config.yaml
model: "contrastive audio-text model"
dataset: "synthesized solo parts of chorales (CocoChorales)"
train_examples: 39062
noise_aug: 0.002
time_shift_ms: 50
input: "waveform_16khz"
tokenizer: "word"
vocab_size: 56
loss: "sigmoid"
embed_dim: 384
encoder_arch: "transformer"
encoder_norm: "layernorm"
encoder_norm_position: "pre"
encoder_activation: "quick_gelu"
encoder_mlp_ratio: 3
encoder_head_dim: 48
encoder_fused_qkv: false
encoder_bias: "all"
encoder_qk_norm: false
encoder_parallel_block: false
encoder_inner_norm: false
encoder_wave_strides: [5, 4, 4, 2]
encoder_subsampling: 2
encoder_layers: 12
encoder_width: 192
encoder_positions: "learned"
encoder_pooling: "class_token"
text_encoder_causal: true
text_encoder_width: 128
text_encoder_layers: 8
text_encoder_norm: "layernorm"
text_encoder_norm_position: "pre"
text_encoder_activation: "silu"
text_encoder_mlp_ratio: 3
text_encoder_head_dim: 32
text_encoder_fused_qkv: false
text_encoder_bias: "all"
text_encoder_qk_norm: false
text_encoder_parallel_block: false
text_encoder_dropout: 0.05
text_encoder_inner_norm: false
text_encoder_positions: "learned"
init: "trunc_normal_002"
residual_init: "scaled_by_depth"
optimizer: "adamw"
lr: 0.0017
beta1: 0.9
beta2: 0.99
eps: 1e-08
grad_clip: 0.5
steps: 5400
batch_size: 256
epochs: 35.4
lr_schedule: "cosine"
final_lr_fraction: 0
warmup_steps: 270
weight_decay: 0.2
Rows from block 6 of the audio encoder of a small contrastive audio-text model, named by matrix and row number. Rows with one number belong to one neuron. Each number is 128 + 24 x the weight over its row's rms, rounded and kept within 0 to 255. All counts start at 0. Numbers have three digits each.
After each neuron's rows are labels from the 100 clips, of 14848, where the neuron reaches its highest value: "top examples" is what is common among them. Only what is clearly more common there than usual is listed. The data: synthesized solo parts of chorales (CocoChorales).
# fc1: MLP up (encoder.blocks.6.mlp.fc1.weight, 576x192), inputs 0-191
# fc2: MLP down (encoder.blocks.6.mlp.fc2.weight, 192x576, transposed), outputs 0-191

fc1.305:167130117128141141152113111120148114114144132127117147115159151123140121138173127108096113098135109177107152119141152135087075125113155094133116155102122195141181107119104171149110116110133171114154119154116110148139102092117115115105088086096171098105155117138072133109109123119156142139115156145139131130090122114127186115112115112148116153105104170143148165097129168102146096120111118132104097137103107145120147144087168157113134124126184148115131111117132130124111147129131079130132091099112132117086117118126169119122083098148103127094128125161069141070115137112132132123
fc2.305:136113124134061096118126115126090117119153128136129154150143163134089110092101143145122103138115112103155139136132149143165141129147113108125124141123176055098074166153137170102125102126134111163145146122151120116105110101150118146159142162177121150194120165122143152134122111114130095128137117072162138129131113156125144135152120117164121140140141097099134135097121081082085136119099124140084131088113128146106100138175082120132124144133086118141129109108165153143136138129129120097107185137125120096156116141120147109139161192138109117114124111114146088160095116120112102131
top examples: note D4; note C4; note A#3; note D#4

fc1.103:135144115119145160137107125121113114099158101121096123136172140112076149098144138125133147092138128121078108136166128172105103144122178102134120116129109159163117097129108144123136134111148149124139134160077072134099119131149079137110117142154120074118130099127103119125122095099168099113084126129171105178112106134157193106155129165134162148111150138105132181075093114097127098146123108160148113149116121143130142126130146184139131169100126139128106096114141125110136158132115112115114107104168132150124144140112148098150147107160103133083094142158109102080110114144133140138
fc2.103:144122143186163171081143157149139148158144079102129134119093120107103146157150120143174138120139177126139120123104090139116124130136135096165130109149117129153120177151135095116133080105130071092105160152158120148122135129118115100127125127159100131135093159142125116149139114136080122134136111154103100058163129124104120109171121137098134170127151130096120119126129133105146140116115141158141116150138127147164107140155078169164129151136133133140152113096158143125124088152140151191134091170116129108088159133135131112090148108147128159134118114105091102136087104127094099131
top examples: note G#4; note A#4; trombone; instrument: oboe

fc1.249:154129102128144121167161118132130151085164148142099132152126135152125130096128125148148146089131145145153158125142166137136102118133115140152092118118127177115120137094171170143131112090125154119161147110119117106146108094125071115113134127117084109128170107111108142097120127096154142160147125126198113155110102118146148100161087106132140152106112142138145138141137091088095130107146131117143127102075168115094110111104161157132137122152113129094089137075115141156155107122095072159138121097123160100100092118118179163140086161150136097110114096134119136136154119099148142155
fc2.249:089139146090096092121142104135118134139102112120163088134100147135151114138084132109105128161135164093139095138134113088161177104131104134136127154134121124095096135141136119117124096148156087102089103124155130108138129144162185117121140131113130129163116131111149131122147138124134092135145161119092115090167141091088107119150122103173129110133155110131091094127135103152150144129132146084118109129141167139110140152148131125086119139176088092155097144113096135154170089121140180125147153106110108162133126114165113163160146138096168166161125142111178140153161127114111179134
top examples: note C#4; note D4; bassoon; note B3

fc1.179:131116100134143142145143114092115119097152138141107136126194148140097135072163134151138104124142105157076153131138131155134127150074172116144124145132141150125135106152111138100125122127142157129153118092106096140103129109156098120104147131138132088149161107145114125075103080112183110130116157137156149172113130082146216118142138137138119141108153130127145148098085115110099084128099101117121114143088137161089138125090159150133103133115123152121091124106129142139100172137105085126106109126119128113110109146119121127134105130122149102067127103145108101093105130108172162138
fc2.179:129142121184124128094134111123125135157097117109179105110090148115132101144127141124156118145120157112129135125086055140155155144142175093169134157114151143126148168129161092108124130117115061085113173141151136131105134097100136109133146157131135142157111172128148141153139134143085117143137160159087136043118141134112145143126126091114090125139107127105138075104143147116115119108127129136099137128188145156143146160143087149143108126170125132116143161097136129145126112124130140153133129143087138140110130126138126081088127127122129155151119127080146136141101094143094088120
top examples: note G#4; note A#4; trombone; instrument: oboe

fc1.323:168103097151157152162131141102181121077126177128082110076139149128143158147159102144136132090141102137132147134124149145101125153129126101150085128108142139112161098127093157128110132121064166113145152132123171081142091078107107140090109091116131141133150131104105121128109133146097157123134135172124155136100156103160144121131101154129127149154088149117163135154149131121132138091114109121161132145119118110123083154082169126154166099111150138110184158134129112125110136172124134137162133104156145129125112138123150137113083122103126123124105085160098145083131125094114123127
fc2.323:116148174139103113072117076156075140139126086152145192128101106154106127134129138144142109130154135147139140145138111179135126081136118085139172089154104138132123157119172137127128119099102123158135132134171083149179115090130091127150128106146111150104106170146118108147127122131129118120112087143142160098158150190134092105115131101104073121140096099090129104115133129106079106140175137133146148127107133111156147092157093140144137104116141133139099136143095153119134102106136155150114152137085112120120124130099112110132178155128143132141158127126124139133119121156081131147
top examples: note D5; note C5; violin; trumpet

fc1.453:119119081141115207134124160125146157128154150138162135158121171116096172119115127132164095094078165117144120075137141145128122139111123149134096163122115103132116124121114153097145108142144113110152127117138139133108164099119101114082140127150079139109138102160102109117183117140135159111149116144110072142131173048130141101126117156098112135106139138100148114125123132105140130120154107121137108133073124138117154135101147156130122147086159136133147184118114132141132122118118133176157090126137141138125135135109136161092138097147057116113095152098122116094129155116160134132
fc2.453:126117169129091108108124096147097125142124071153122178127136133168127087115112153110148147168148098139124137142130114187126159118128099136095173120162108134135109166131158130135124129106098126144116114155119105115131138133108116122113134141124112147088128135085163124144093156142106121175123124152137143101155091144085060176107149066132105140108137115063146102096120107160134124138137148116135166125103123124181103093159073124137127122147110131145105158107093154148160124140144164122117155163092141113107139115145088119139156151126164134108173151135140109149131105137113141132
top examples: note C#4; note D#4; trombone

fc1.183:157107099129136194133112199108148143114163134155129135133119116092112155118132102133127124108103110139121132137128135148140110152110139124152089150160150101148113111119107153132150166149076132078155171146133179132183140131098109134110141081139132104106109096110118107116115117129143150114166132140136137150133139103126121106131119134057088149130122160122170148132153106136153166110122090124178062147117112110130107123146116138127153148104137133110153120148157091117124141128112127150140105146177121121117157119098120099087127103133128124148113156148096101131157166139204091114
fc2.183:141128146119063134135100072160096129149141086118142137121125132134124127166104138136115150151110102168137135152116107175107153116117103159102177133146105138148104153121129122135101132117158105140113087111099126130095126120120148135094134144119122159092120175116165145127111156159108148199115152119107099112166119115131088151084151068165097141130141100077134104115137150146120118143128118128112155137102096127158127134138094176152092120151122104157099146141115133160160123122143175113124129191055134097142105150167122102143142137124122130120121124121127146131159101131110158136
top examples: note F4; note G4; note D#4; viola

fc1.66:167153092087144162145077168125110150128153141113125132157122136080136149097137110147103124103110138107105120086120176144103078151108134103136122134096159123166128144123113195178140161136140150086144156119102146139141141142095147134131088111070120128096149111167100154123125125146103154111170138111110109157083128114094109124127127111121113172078116148109165149127129106122107124123135093104126129115067143105100164136120147135137141150153154157131135111130134108145135156119140105162138112151125161128105132097154178089108112088128126098135136141113104111124122167102173109115
fc2.66:108153168126075081183155080129126144152087138143163113149124158108127140161112115103138098110127157150145131147133142156117158095137096144080149108127149103108142158127107138154123148101150125142091108169132139134172151099132121157110118165151154145107131132123098150126106106086119129163153106099126128127128132093142102107126154085131116062109142127083151112175150127092122138154110130111095138101108127134078105109117130127149082090153139116131101176129137075165135121116146119142128152142130135055151117142120109119137141137109092090150131127131143165163140100129142145115
top examples: note F4; note D#4; trombone; note G4

fc1.59:150142139131139101121151174188126113130169120129105122150120109154123138086120130145078065114114129153082117103120148148157147107135140151090125118158148159140112125125106130135082135145125106135143142120157116154159168122136108119100167113146109117138129111113107136103100156150122085108107159112116141114147111135176163110151116135082128142156157158142148136152121134179198125108161108162115161096101157096142081096167125139125159141118106081133180111116129178121120133175123081115118101122118145109125163143128111129116120138133121122104139179095114164126127125133147091137
fc2.59:139108098169123153097086081126122137138173095132113194130106132130135104160110160149142114122144171153141135138152099147141134108133089130156202090139108111155111151156142120137123105080129123132119123166121128118135082114136094124174130117140103096093120136100151146114124145158124132183118092146138089122156146113073104154115147077147140135081105099106125107158125116163065111155116125123119129137122127108167171138131140097138128161118106155127120148107102106138150130123145162151109143153080146151114093141118106120147128153141167112141145106155143101140098100132118104119
top examples: note D4; cello; note E4

fc1.309:153119122140156145139152126121134161108102126155128124121156146100069164132174141167148085114102149148128156164104124152128111101171092142106117111114155119146146128173157155114141094158152094138079113150116133178163112115115119131093090155138099133113146129129107123105207103127133142082111132143142140133106123098085129123148145140129133144142161122123144104124099113130182158109132073150134077123083139112114102130113127159143121160111118150141136114096097101111094113166111122152163141136121156153113130110123118157115150135174056137099111126091141122121142113120130131161
fc2.309:092128103137135081094113110154113111155113077120090176122140150150117078077139139114153148142152110142093153119146141171154149152104119087082180135141124102119138153107135121121148137123124113183114138140111094121129152140117110148153170153124124137093147160152131139137113126103145120161108120086143100132111085144115093171124138080131111128112089106096135155121128130127100116162137166125124177105125141150175127100144084072180105120138128143133113147107157134138169139102142117109107109158070087126124134144132110103127163127149153104119159133143129090146127110149108143128
top examples: note C#4; viola; trombone

fc1.340:137123101177156160139141159102101126122165169117084126150174146115111140108155114166163138109153138141108157114127153155113109156113106126120130130134137134103138134132143144112124117114128137140130133097099094136117109119143126121100157125131071111118167112138104136122129086125129168118115124172153088158101133109166166119147120153131134172084136131119168144079109116097151114134097114162151142126085103151116073135106152184163124161097131166126123128093119129142083128119130100143125092162124126100090129144141160135127093133135117118070136081144078079104095157106156135123
fc2.340:094127154158085094136131108142102103125095097132122170127107173121110126072113130158145107107122141140175182120146119162146154093110131112144132110130135110117142159128122122146153130100137102138142130145144091108174147106104130128111098097149115151085119184110153111160144121122120131178114123128116142076142135103099106119148115113125109100138096131102118121116135130085111094108121107146091140137151125103131174163164123173136126090138128082123109160097148165104115092115110169158138144137129135153127147167132108114133148166135101148147177122168164152125124069130072144128
top examples: note G#4; horn; viola

fc1.484:120140105128137172140098136100123128132152132140110130142162141127093158110165146141131116089106115114071147128140126195116097140098183121139126125143161120162152129124077135154158153123121158098142128119089108133096149126137114130126141110134114074122120102154114129123108061117176118122159114124151136159094103113156186099151128146104146140128126127062129143097093123087121103128100092151123123164096122126070129159109139161138116137148146151127128126116161100105106160138113106129120109145155120126113146163113134084118123106111132097090106140170117092087115140144180141136
fc2.484:106138132166124117099150122172130167159116097111141131119130131131132107116139119100137152140116141161117119104083091125108149128093114125111141113139105147105160148138132079135094053102182110112115083094144140150111160123163137152127118130120152144131147164133121139155130138105117082170160123125134140069137095158114124173154140077146105129126137101092075118153126147105081125164108166128102132154129154167156120109113105114131117124178161118156111126114121109116151108108141092130101091134090115110132160152138154125144127136152137121099177079108117123120138109122107191139
top examples: note G#4; trombone; note F#4; note G4

fc1.456:152092100140121131164129128155187143087133128172101137091127124142102129114107113141133138104091133156152139150159163129136125096111132165159084118112139151150155099134090172147108136088143155132165139131123117133141127075094090125121111062133153120120115091138119111135070129089167121142140150134164160132129128141169148120120084147122120123152094188136116172128124150101142117085100138137150145124128128101119132148137159127104132102124152110070148111126196119087156109125087104133172119105132152121132118176127147136079097121118162133126141128127116112120141110116117130114
fc2.456:138146120140119169064128144154141121174143118153130209104118146138102135115109135137137118117142121134099134135149089188143107136110116063111148142138176086164129186142125126101108128113135126147118151085169110133115120139112100122160131132162116125101093155145125149141109131121088134107118155096104109098156126156088104159139136123114124173103148123091118082090106122139108134161138149119105112116132128138155104146193059131141124111114119173169158119143145145129136128163122140132086113153088103101119151125113140110105155121143126105109125133123089114151106121147120104133
top examples: note D4; note E3; note E4; cello

fc1.524:150145100096140155133075165134112148106151138148122113149121133102116152079124109132109128123099107138122128117131187128141080144123128112161107124131140106160115119135108234171161149134106127109156160127092132121143129138086131146136101117080104154088133119151101140138125132133098143118159135102123085160104131137097103117112080130102115170090091171124148151129142120113097132081130120107146139107110150084124137124140144123131182131114146151115136117142154117094159118098131122166159129157119164130138109095155159122104145126127113114158110165110104112132155185110129091119
fc2.524:128157152145087084160145082140134136161080125142160119137117160108135120160126124084117091101125165142123126157127123145118133085119131134099141141134143128127140162151147107150115126125182127131085092111134158135173135115160139136109123162174182129108124127113106175100103102103117106172167145095128121131142122095136128142138152080132109065106146135100127102186152147111112160156106150117086109129105111151075116117105127134105076121165132132152132153116146067140134129135136125155112140132094118054151132116135110128139123130110131095124101132108120152139122099119161152118
top examples: note F4; note D#4; viola

fc1.449:143104107126140133154086151145116170110111136163112129117128185094107122092133111122127108108086152119127134165138148148122109133078149120136077163139160145166141118148124158167145144095140134082138113080112124157110143128120143163089127134129134070108135095128127141171104127117152102131187152100132138132122119117148147120135083110125154136142126167059123136140121121100124134125118124132118089144110149097078149182129134151120116127154164120130142100093160065105151123099110066151138092096126163138130152120145175096139134130136101115133098136121109123100137127119153133157
fc2.449:141137141124106126103136126131117117139152152123161160154063125136145127137104115117155162158147102137133140132119106151163140110122126128135161118150122087119125135116122118151099127152109148160112106116140135117151129116124134129160126139138147167115103110130129157112127140128072169098133106115088097096146150183140094144092146150108114127083105130137107069137100131155079123113130180122155181128136127071132089100149107079114153091113120107139138144177130155080134110130114178154097159169136111093136098103123100167118124156100181115168147140127129106172144138118118087126
top examples: note C#4; note F#4; note G#4; note F4

fc1.280:184124116137162181106154163129151139150148131104109157170112104148123149100110149127140106080153171095171152122186112135117136134073090159105151134108108159127101124193138134163137112127122134145159128076128148128131087119137096157146068102154078134131125116172123151108158106129142088103148121120141182106130162134169074138142124130095120147108122146107118141140148112168095117146132068142130135115094104123129113143114115088140121098140136123150128088098096089127111152145121114125116148117139142122121158126108111115142105126171143121144114118151138149116115114149144122117
fc2.280:114137168114098105107109102120092102117181094141114112111139161141137085154128134143139145157167127154123167117120114166129160122183119139133199139180141124112127138120138138122121159096125135160130142134115127096084066096116132153160147179134105126121102156111137123132078146138123120182111149122148080102151141165098118126123113088176097191107083132100134136106153137122091152092137134089088136143123104151144131158142115144133155110144115146117090128127092134160145128127130141121111129133084088097089120152131138124134110159110129130146144142134154102148156146139109126137
top examples: note C#4; trombone; note G#4; note F#4

fc1.379:166093108125147133188116181135145153110110145166059096097133172129104149131133080130115143104091127140145132157132179149100112135125124133119079150124150132151137123111120204162138143107114140110161136118079144111175130131102136168124075083103136114093128102111130133140111133096138158128159131110134136162108141128154128126131078147124140134129086175092131173145135126114130131089088135122138145119103139091093106140120138114117145112121158139119153141102164091104138126109120092144164095080135182135137128106138165118121113124122107104136097118141100132117132128112140132121
fc2.379:135159152133116146119143113156136147185120092123151092127121117147104126131136166108172121131151142122102084136108119149108124136138112102070161099105144120135138164134121127120113123132126112129098139131124128170099155099140139153178162177150146140123104143141130163100089123102102132156125095118131107119081103160122105116151161108113135115126129122100145117146118132117133132152144150141105126112135127182138110095146069085164097142155134193154114097155167101139141123152164140125090112136113057135122155153090079083113155101098134115153108134112147110161117129157106110086
top examples: note F4; note D#4; clarinet; note F#4

fc1.442:141119161105088114126128145157170133106132150168169110157156141091092152160166125128111086091084151124118141138124098130107122141158113121117123160097143101139167108113148136116106098165135116126125136102140154113099146101138129157108120095111116121137107119122133111159129131161121158110117134166096070147120133084126147103155125155111130148141118123140123119120129126095177144112133122114155113104098130144094075121120134135161195109090139112148178135078146159101133111176111078131142110142131161095117142153172120148105111113132113137135118171050095091133138110136140116145
fc2.442:121122113145145088108116084126123110119120082097088199143102146185127087082093169121142143162152126136144105133139143149154105100103110142131133119153103131131115159141118130149131120106123140153123130162137133139148110148125088111106146105111107129099139128127152137121106156111125120185121104122150153126134063130119094191117165054141099115107108125103147125114099097170128130145142154138133139128107124109176143105144115096160091135157126110139141148153130157141169108131148133124109116173081112169106106129066111119148167143125175144113152128149130102149112108137139117133
top examples: note D4; viola; note C#4; instrument: tuba

fc1.334:149082100117112120149120115091144144104145146142086122098139144127102159107109102123116123140115116159135141137150169140137097146129174129171092164115153129149133093118120163120118169087102174113156144136100173091163095103070089160125138094110153125124124097102100108126104125089138174124115160153141145177126157099126146148124105157127128129115112180135136129130127119105140132097108117111141111122129129138107133143147161135116141112097136132101165120160139070101132162139070113159144119108144131074136114127101141113075124109110094106165095123123125134089153161125162094133
fc2.334:149118122118097105133127076137171138092147139127124141121150170135112109138115106078124096189118134171137135156099123124111169129117137120116127195111147124114141129118135110134109106100149115151116101155162138111126130091107135161120149165119176109164129153131154185140129136094124102157128142100122159098144125160128159136129133043185139154132098122142107113123084140143104140156101153091085107111140133148132132111096139095119123148159153130143138127113103134145121169126113080120123146106074113125136080124119157128174117152158130106121149112087104108118134097117107126160
top examples: note D5; note F5; note D4; note E4

fc1.174:121086092177117173128158163115125151121160119107113117145126139115099166114135094153123097118087146152116114132146146126129145132149128135144106136159113084126124130098145149117122119126114117084165122113109184133150149116101130156096184128123083128101125087114088115108133123125151141115139115160137089126156118061137129125167141166073123161106125144125130098152139122102118163129120098129162086145090113145124100113115116146137179146093134116111141133135120104099115143121120107179123094193149126077114157121123122155114108109165116120116104143134107093112133134131208122128
fc2.174:103114175122114114110091093144090119129128083124131182112139131159110106163119166130111127176132092158099119133121117167133165104127117121109195136149113130146106153127129137123123133134149136142120093118125091136112149116104131127150120092140137131103109186114182128141139154170105126170082158122126121103142117166114087171106142090142075126113171109096135113099135120153123110165114126155106091128113108129169122140144095140136079137126124114166112157160091176149138128112121180092103149161107109127113129156163099106135175144144130112128136141118149135123137089134099140143
top examples: note C#4; note D#4; trombone; instrument: viola

fc1.432:174122106126146146136113142119154136126158160139117148082107150104122141142142102145118106096132126120125137129107129149111119199117137088162114142080173123160149135119112157107141151115079119107131203162155156127125109114082098143119090110089139131141130131150085124150121096126128135063121116141132098120080173136150121103123106125108156135080094154106178119107097115113136128083135110106123151136117160101112120145121144124174145118124140174131149093132131135143110150138107123143132105129148127120102089101096141087088128094133141114158109122121130093126121174152143068132
fc2.432:096150147131104121093104084153088117127147111122126176106124137156143075100110141112154146150162113132104136126146138170155155114144104110113191147182108116146104116125154153139139141130132110174125101115164064113117118151118130113141149179127120113099139170121151117119140177148126123153123121110099139132154100167073087149084140082145106157123090125088122102121119131187085114139145138095126159110119135108162114123115114111129091105149126106136118154140110169124162128131134141134130141131072098131122094087142103110129141164136132136123159124136141099133158094144098146132
top examples: note D4

fc1.54:183135121103110152118094131136142123122101131139098098085143132164112128098143139118106088175068075178087124133101158149113064151104174119116110188108147148121135126112125162125152128136112126135182101114097151113154143135129141176094136163112174097144171137145126166123129126114135125130126177109149127172117103121113168125103110122151098121140123137131127146122124144103126140118120147117112114115112106173092150114114116116119088149096162123132149100133126114111103179091122099105118103117134118097147126092109134122143100131102087118112086112111078113095113129099126138127
fc2.54:142114128155099122132112117104190113122109143123146095141104119153120133138106130094136124180108115165136116117086108109137129121142167162137110176140136147080123144124121097145108110131112100119166108183112179109157115126134130142109136146141198130197141131109132185106104121129111134165147169131138103102133111122123204133091125081197136086123113126178130106150133157111118135127118161133109118104147085180116108083098110120109122170128136122133168127125120105110105154124116110151123143142119111114143108113131095141154108146117115119124105135108100138125119100104107119114
top examples: note D5; note E5; flute; note C#5

fc1.93:145097122112151125127149150170110118097168156114114117135118161102121122081133127119110069158100152118158144100135134152119090103156113108130128118089146124159122141133150147108131125194107134140141152077117107138119159102119107124143145165114100111126148112133100125125140131131140088066105129146129086106117088078118136096155124152108197129180141130121134148144147108129132156113136128139134117104094137121130063107094151105130140108083151127129131138099161170113134126145135107139196097120134178124155144170147177136150090101154098136132132158123105123132126146142160147130
fc2.93:121140146140111089129129090119134107127108090136136175139123169166101090150098148156148135167151152133144113118152135162150130104117110134136177108146103148102106132161156150130141111109122137148128128164118132123127114122151115115155156081101128150114128141092116130133126155113117151174133116120132142124136116116055087160111143058176069153126085112083138128096126109180113124149129163114112129115110135132148133118125097117137101129157124127148118115107118132131163114113144159136103140175019123166110122142103135108141144159121164135126154143125135093150138103113106152134
top examples: note D5; note C5; note D4

fc1.2:154088128122141119143130154121155125090133190123058144137155121157123151122129117149157148130104079153120165112129164148124089127138107146126114103121121158109136103127076131125146172127111162150166127146115141090127102122121098145115154073091118146137155128133097138118124089116131153111104166154154110174105144168147138138096125138134134105128093121118161135110128111082124096114119095150175144116093096081141123142092146140169171118067135131078129108149129164113102157141113127114142140122174144150128086138099164152122113156139130119108131098167116087130131141116128110144
fc2.2:146151110148142163077120099144119117166167106114109193116093151111095116131133100121150149108141141118085145104143115155123110133142134065141166136133141114170129154167158147150121112109137098125108148139150094134130115132105118089160136146131105107105106166142095152149161121116118102113152127105102138101131107130075106118157125114117152214126127134106119100100103131122087119132125164155139148123135145107150130156150093153138126128138145144152147110099143157123156135134128133194121123143076127130113135094134164109107148132188151119121115117143091067150104115119088098115
top examples: note D5; note C5; flute

fc1.80:153087105155169168143113111115142136099165143110117126108148133124117155110166086164133146147134102170111149110106129147121122193117154102152111155111119165134138095111102164124146117113097129121166159147120123119116115110112112132081126104106126129151139123133080117123121096126121146115090153187141108131117169108140171116143102161108128155125114144118158161086075141091129073084106128120159132162121132144127115164108169165151143129100155141088131138126137141119084140121126115140160093142154145100097107135121145119091085095106103142134143105141100105059115131110144126145
fc2.80:154134138105136127120117120114115141114129112104108134122141135148088127092132126133158126172111130150109144144138178159099120157125141116131148200112127177115120130094150177111122101099136118144134125126111109128158107151120121126117145116085101107142173127162120150113175103105157138099121135129171116160118119152145169098138130072180183139122135110122149127096111132131080115129147126099137170106071176152115148118102118133136141124129152133118101121087094142152114165092125085117116136127129135152105077067091152134167127137142128107094140073128124108113157176104125116142
top examples: note D5; violin; note C#5; note B4

fc1.538:166143126150157199120145143138148126137144140115109150104154128123122146124204128145181122086139150168079134132103122137089105155125144091135133112098134173141196130128100130105113116083129138126119149125142115177105143119119113130107109137118119109110133139169089129132114085102120133112112111178114150118103114150145172122139120132098122143143130140118151137109109154110137088136144121148130148157121125144141143130106124172178101121123177168137110084123133125131093140173122111154129080147132124126091160159106129119104103088153111115091143095146078089090103110143141120143
fc2.538:083105112108094091127117112136100127099105115163109148138154148149135110136087150116092109138107142081169129119170120133174140092111126127131081127140148077138089123133134148134160133130138101128152103111148095099124138124143108120126120127145107122153113147083163102167152148148164087124126122095147136145183095115108111146136103130142108127163146121115080144113117085123130140142103108132141094100151125120124111144195125102100156137131096085113142156112115167136164119107113121070140166099137144117174160129134138101150206170139116145119130156121162140134105128146124152149
top examples: tuba; note G#3; note G3

fc1.3:126131106147142146139139145090114138144170160100102136157155148110135138120158102148150148104144117116110148116146147157113109137131096095115104138115143131106126143141092143125151111124110145144155141102112118126107092155160121118114135081101093146134148127156085130090142071136137173123117148145132110161100150073128157127158111147114151154115156123110144161078128090112155089128113130153094162132087140133076078146103160175155119114119120128139113122061145140129099127131115115104127109153130113120110121138171188146115109118132110125064148093166079152105098152094151144138
fc2.3:107133131150106120147108095145109109139067116166147143122127169138118130107129104152156136125088160126188159122135104150147170083103131139121135089126134112105123150120119123160141135112142102121124107123150132126107155107121149138128110145141085168113101190080150107164160109116083117182138095129094159090158153118141105118119106138133073138128096113096118113097142132094107139099118113139123144155169126097150151164171105179140128116150107100127110167141149132115134092113137176152117133132092141149147159176110136117141135172131094124129162105136131131136121078123089139128
top examples: note G#4; note A#4; note G#5; horn

fc1.9:155118080123151135140079160140130197099105117146117105159109163120104124089126120127123121109070127120111135133135151147109076127118155117168085146129142145167125127107136165179149136119133126073152145132116144138115127155111125148124124095120131078134132103127128142141126128129133112138186160109148136139115096132145147110144080101119143140120129139080126151141143116093135122103137101138102104125085158093089148163125131133127134148157171112101137097086157069116160121114102068152146103101120180120117152106134168088147127141131107099135087142104123124123144134128155131177
fc2.9:142129149119111126113122116134145146110138145106165148142067118137140133160099114138167148161138114157145138130126135119146121138121093136138160116147089075134093097127105162125110132165080147158117136120162139138151134105113123141153109106104176169124098113132106125112111147132077164087132138127088128105142150180120085157085162122095115118091091124129113100135116132152105110103139150075145172118105146080146116109123157094141145086114129071126147124202137142127144127140133150142132147149115107118132085103112095144109121141117144116190163124115128126154176145140128100153
top examples: note F4; note D4; note F5

fc1.414:153127137149159143141139167122148109119160129134146133109124179175112141107114139109137075106083198125156132114128136137123104115084119171107139149085142149145136137111129146129161100144157131137186153077143138154064153084127133167113123166153110142140143095134132112128168114138104176137114126143134047127122118116094125132132144120118199138120141113126138110100107120119172128124113120122137116114077116097128115116111142099134148105080137123167142092111149118102089101177109136124158128171138131118166108128146121139132131121148098137129095132118119105108114104147148103117
fc2.414:144130142118108104122097100116123099122156098133118160119140144172109113107122153143135125158139154153111134134123131160150133102132112146127172126150129143126119160176143139143125110121131164130154131142132116132124077120110132119161190071135102135124118150122109139120094153142115123165139125143171129085151104134101097165110108050158092184081095139101127111108117107145105100111126151146118140125106084138148089131154098122124107130134131131158110134130115155123159121124149147115099135142037093139091122150110114110161118148125208126112151149161114078151135149125124143134
top examples: note C#4

fc1.357:195119115109112134144115130151162134116103135151104084102147133163100137114119123142109116179073083198106114136115162156139121169084156132122098167099160137118135118126109160127119128130114130124176111111099159104138143122108102186096123133119154110163143134139104150132130102093114103142125165113168168161124144118121171117130098152149102107132130130123145154120111115075122126112089153128112109122126118174082118116134105112134095144081151126102135145139136121114110164111092105104118103090145153095158125119108135109127095135082089095134088104100109132100118129109125148127
fc2.357:140117137147101131116104106109161126117111143113145102136088127141116126137105125089131116180114124155130122133091105116143131123155170120155120203151144141096117155127148103140120111119121087114154121182125167118160109149114122119101120145147184119192129139119141183115121129131109130145150175117138077091140086126121210131096128073214132113119126136170126104129132151117112142128115158136107103098144095169120117097112109137105105183132142116133173120115119108120109157108111117153117146150123098123141115090133113132152133140142110125123090140113100135137124114108113094132
top examples: note D5; note C#5; flute; note E5

fc1.568:160108113105154135150121149132134155083151156145075138111120182098122137126128096111129177121122093143122168176145135144119083140118124124150107158141129138141151085150100132142126124070138168135127113174123102116134119156116102151073066087112117098119126103127119120144124111125152133111126126120120123142131151157179161118128114129125111124094133152090131136120104133124104105126100120099155134166095136078120143163093189162147166116123173115112102115124131112120122133103098110130160120157126159102118101101146188143137099141133128110127135102154098121100155124112187129174
fc2.568:118146150140108085113135096151118126158163125142116207104091128156130123135071136103137137107139160127140109111168115180158173078089118108109165131142143105134119186150175093138092148118159141139108108107158106114104126127105091104210144137160116135110126133116119156145152133117110107146134115095137128103186142150117095161118101092128130156083139134087114092129111113155111138156122135131118142109125135122163107119147105115114148085116131133123120160120126159150164116139098149119106129133098114110117140115122134103122153147185165079116112135115146129155110125141133132144
top examples: note D4; note A#3; note C4; cello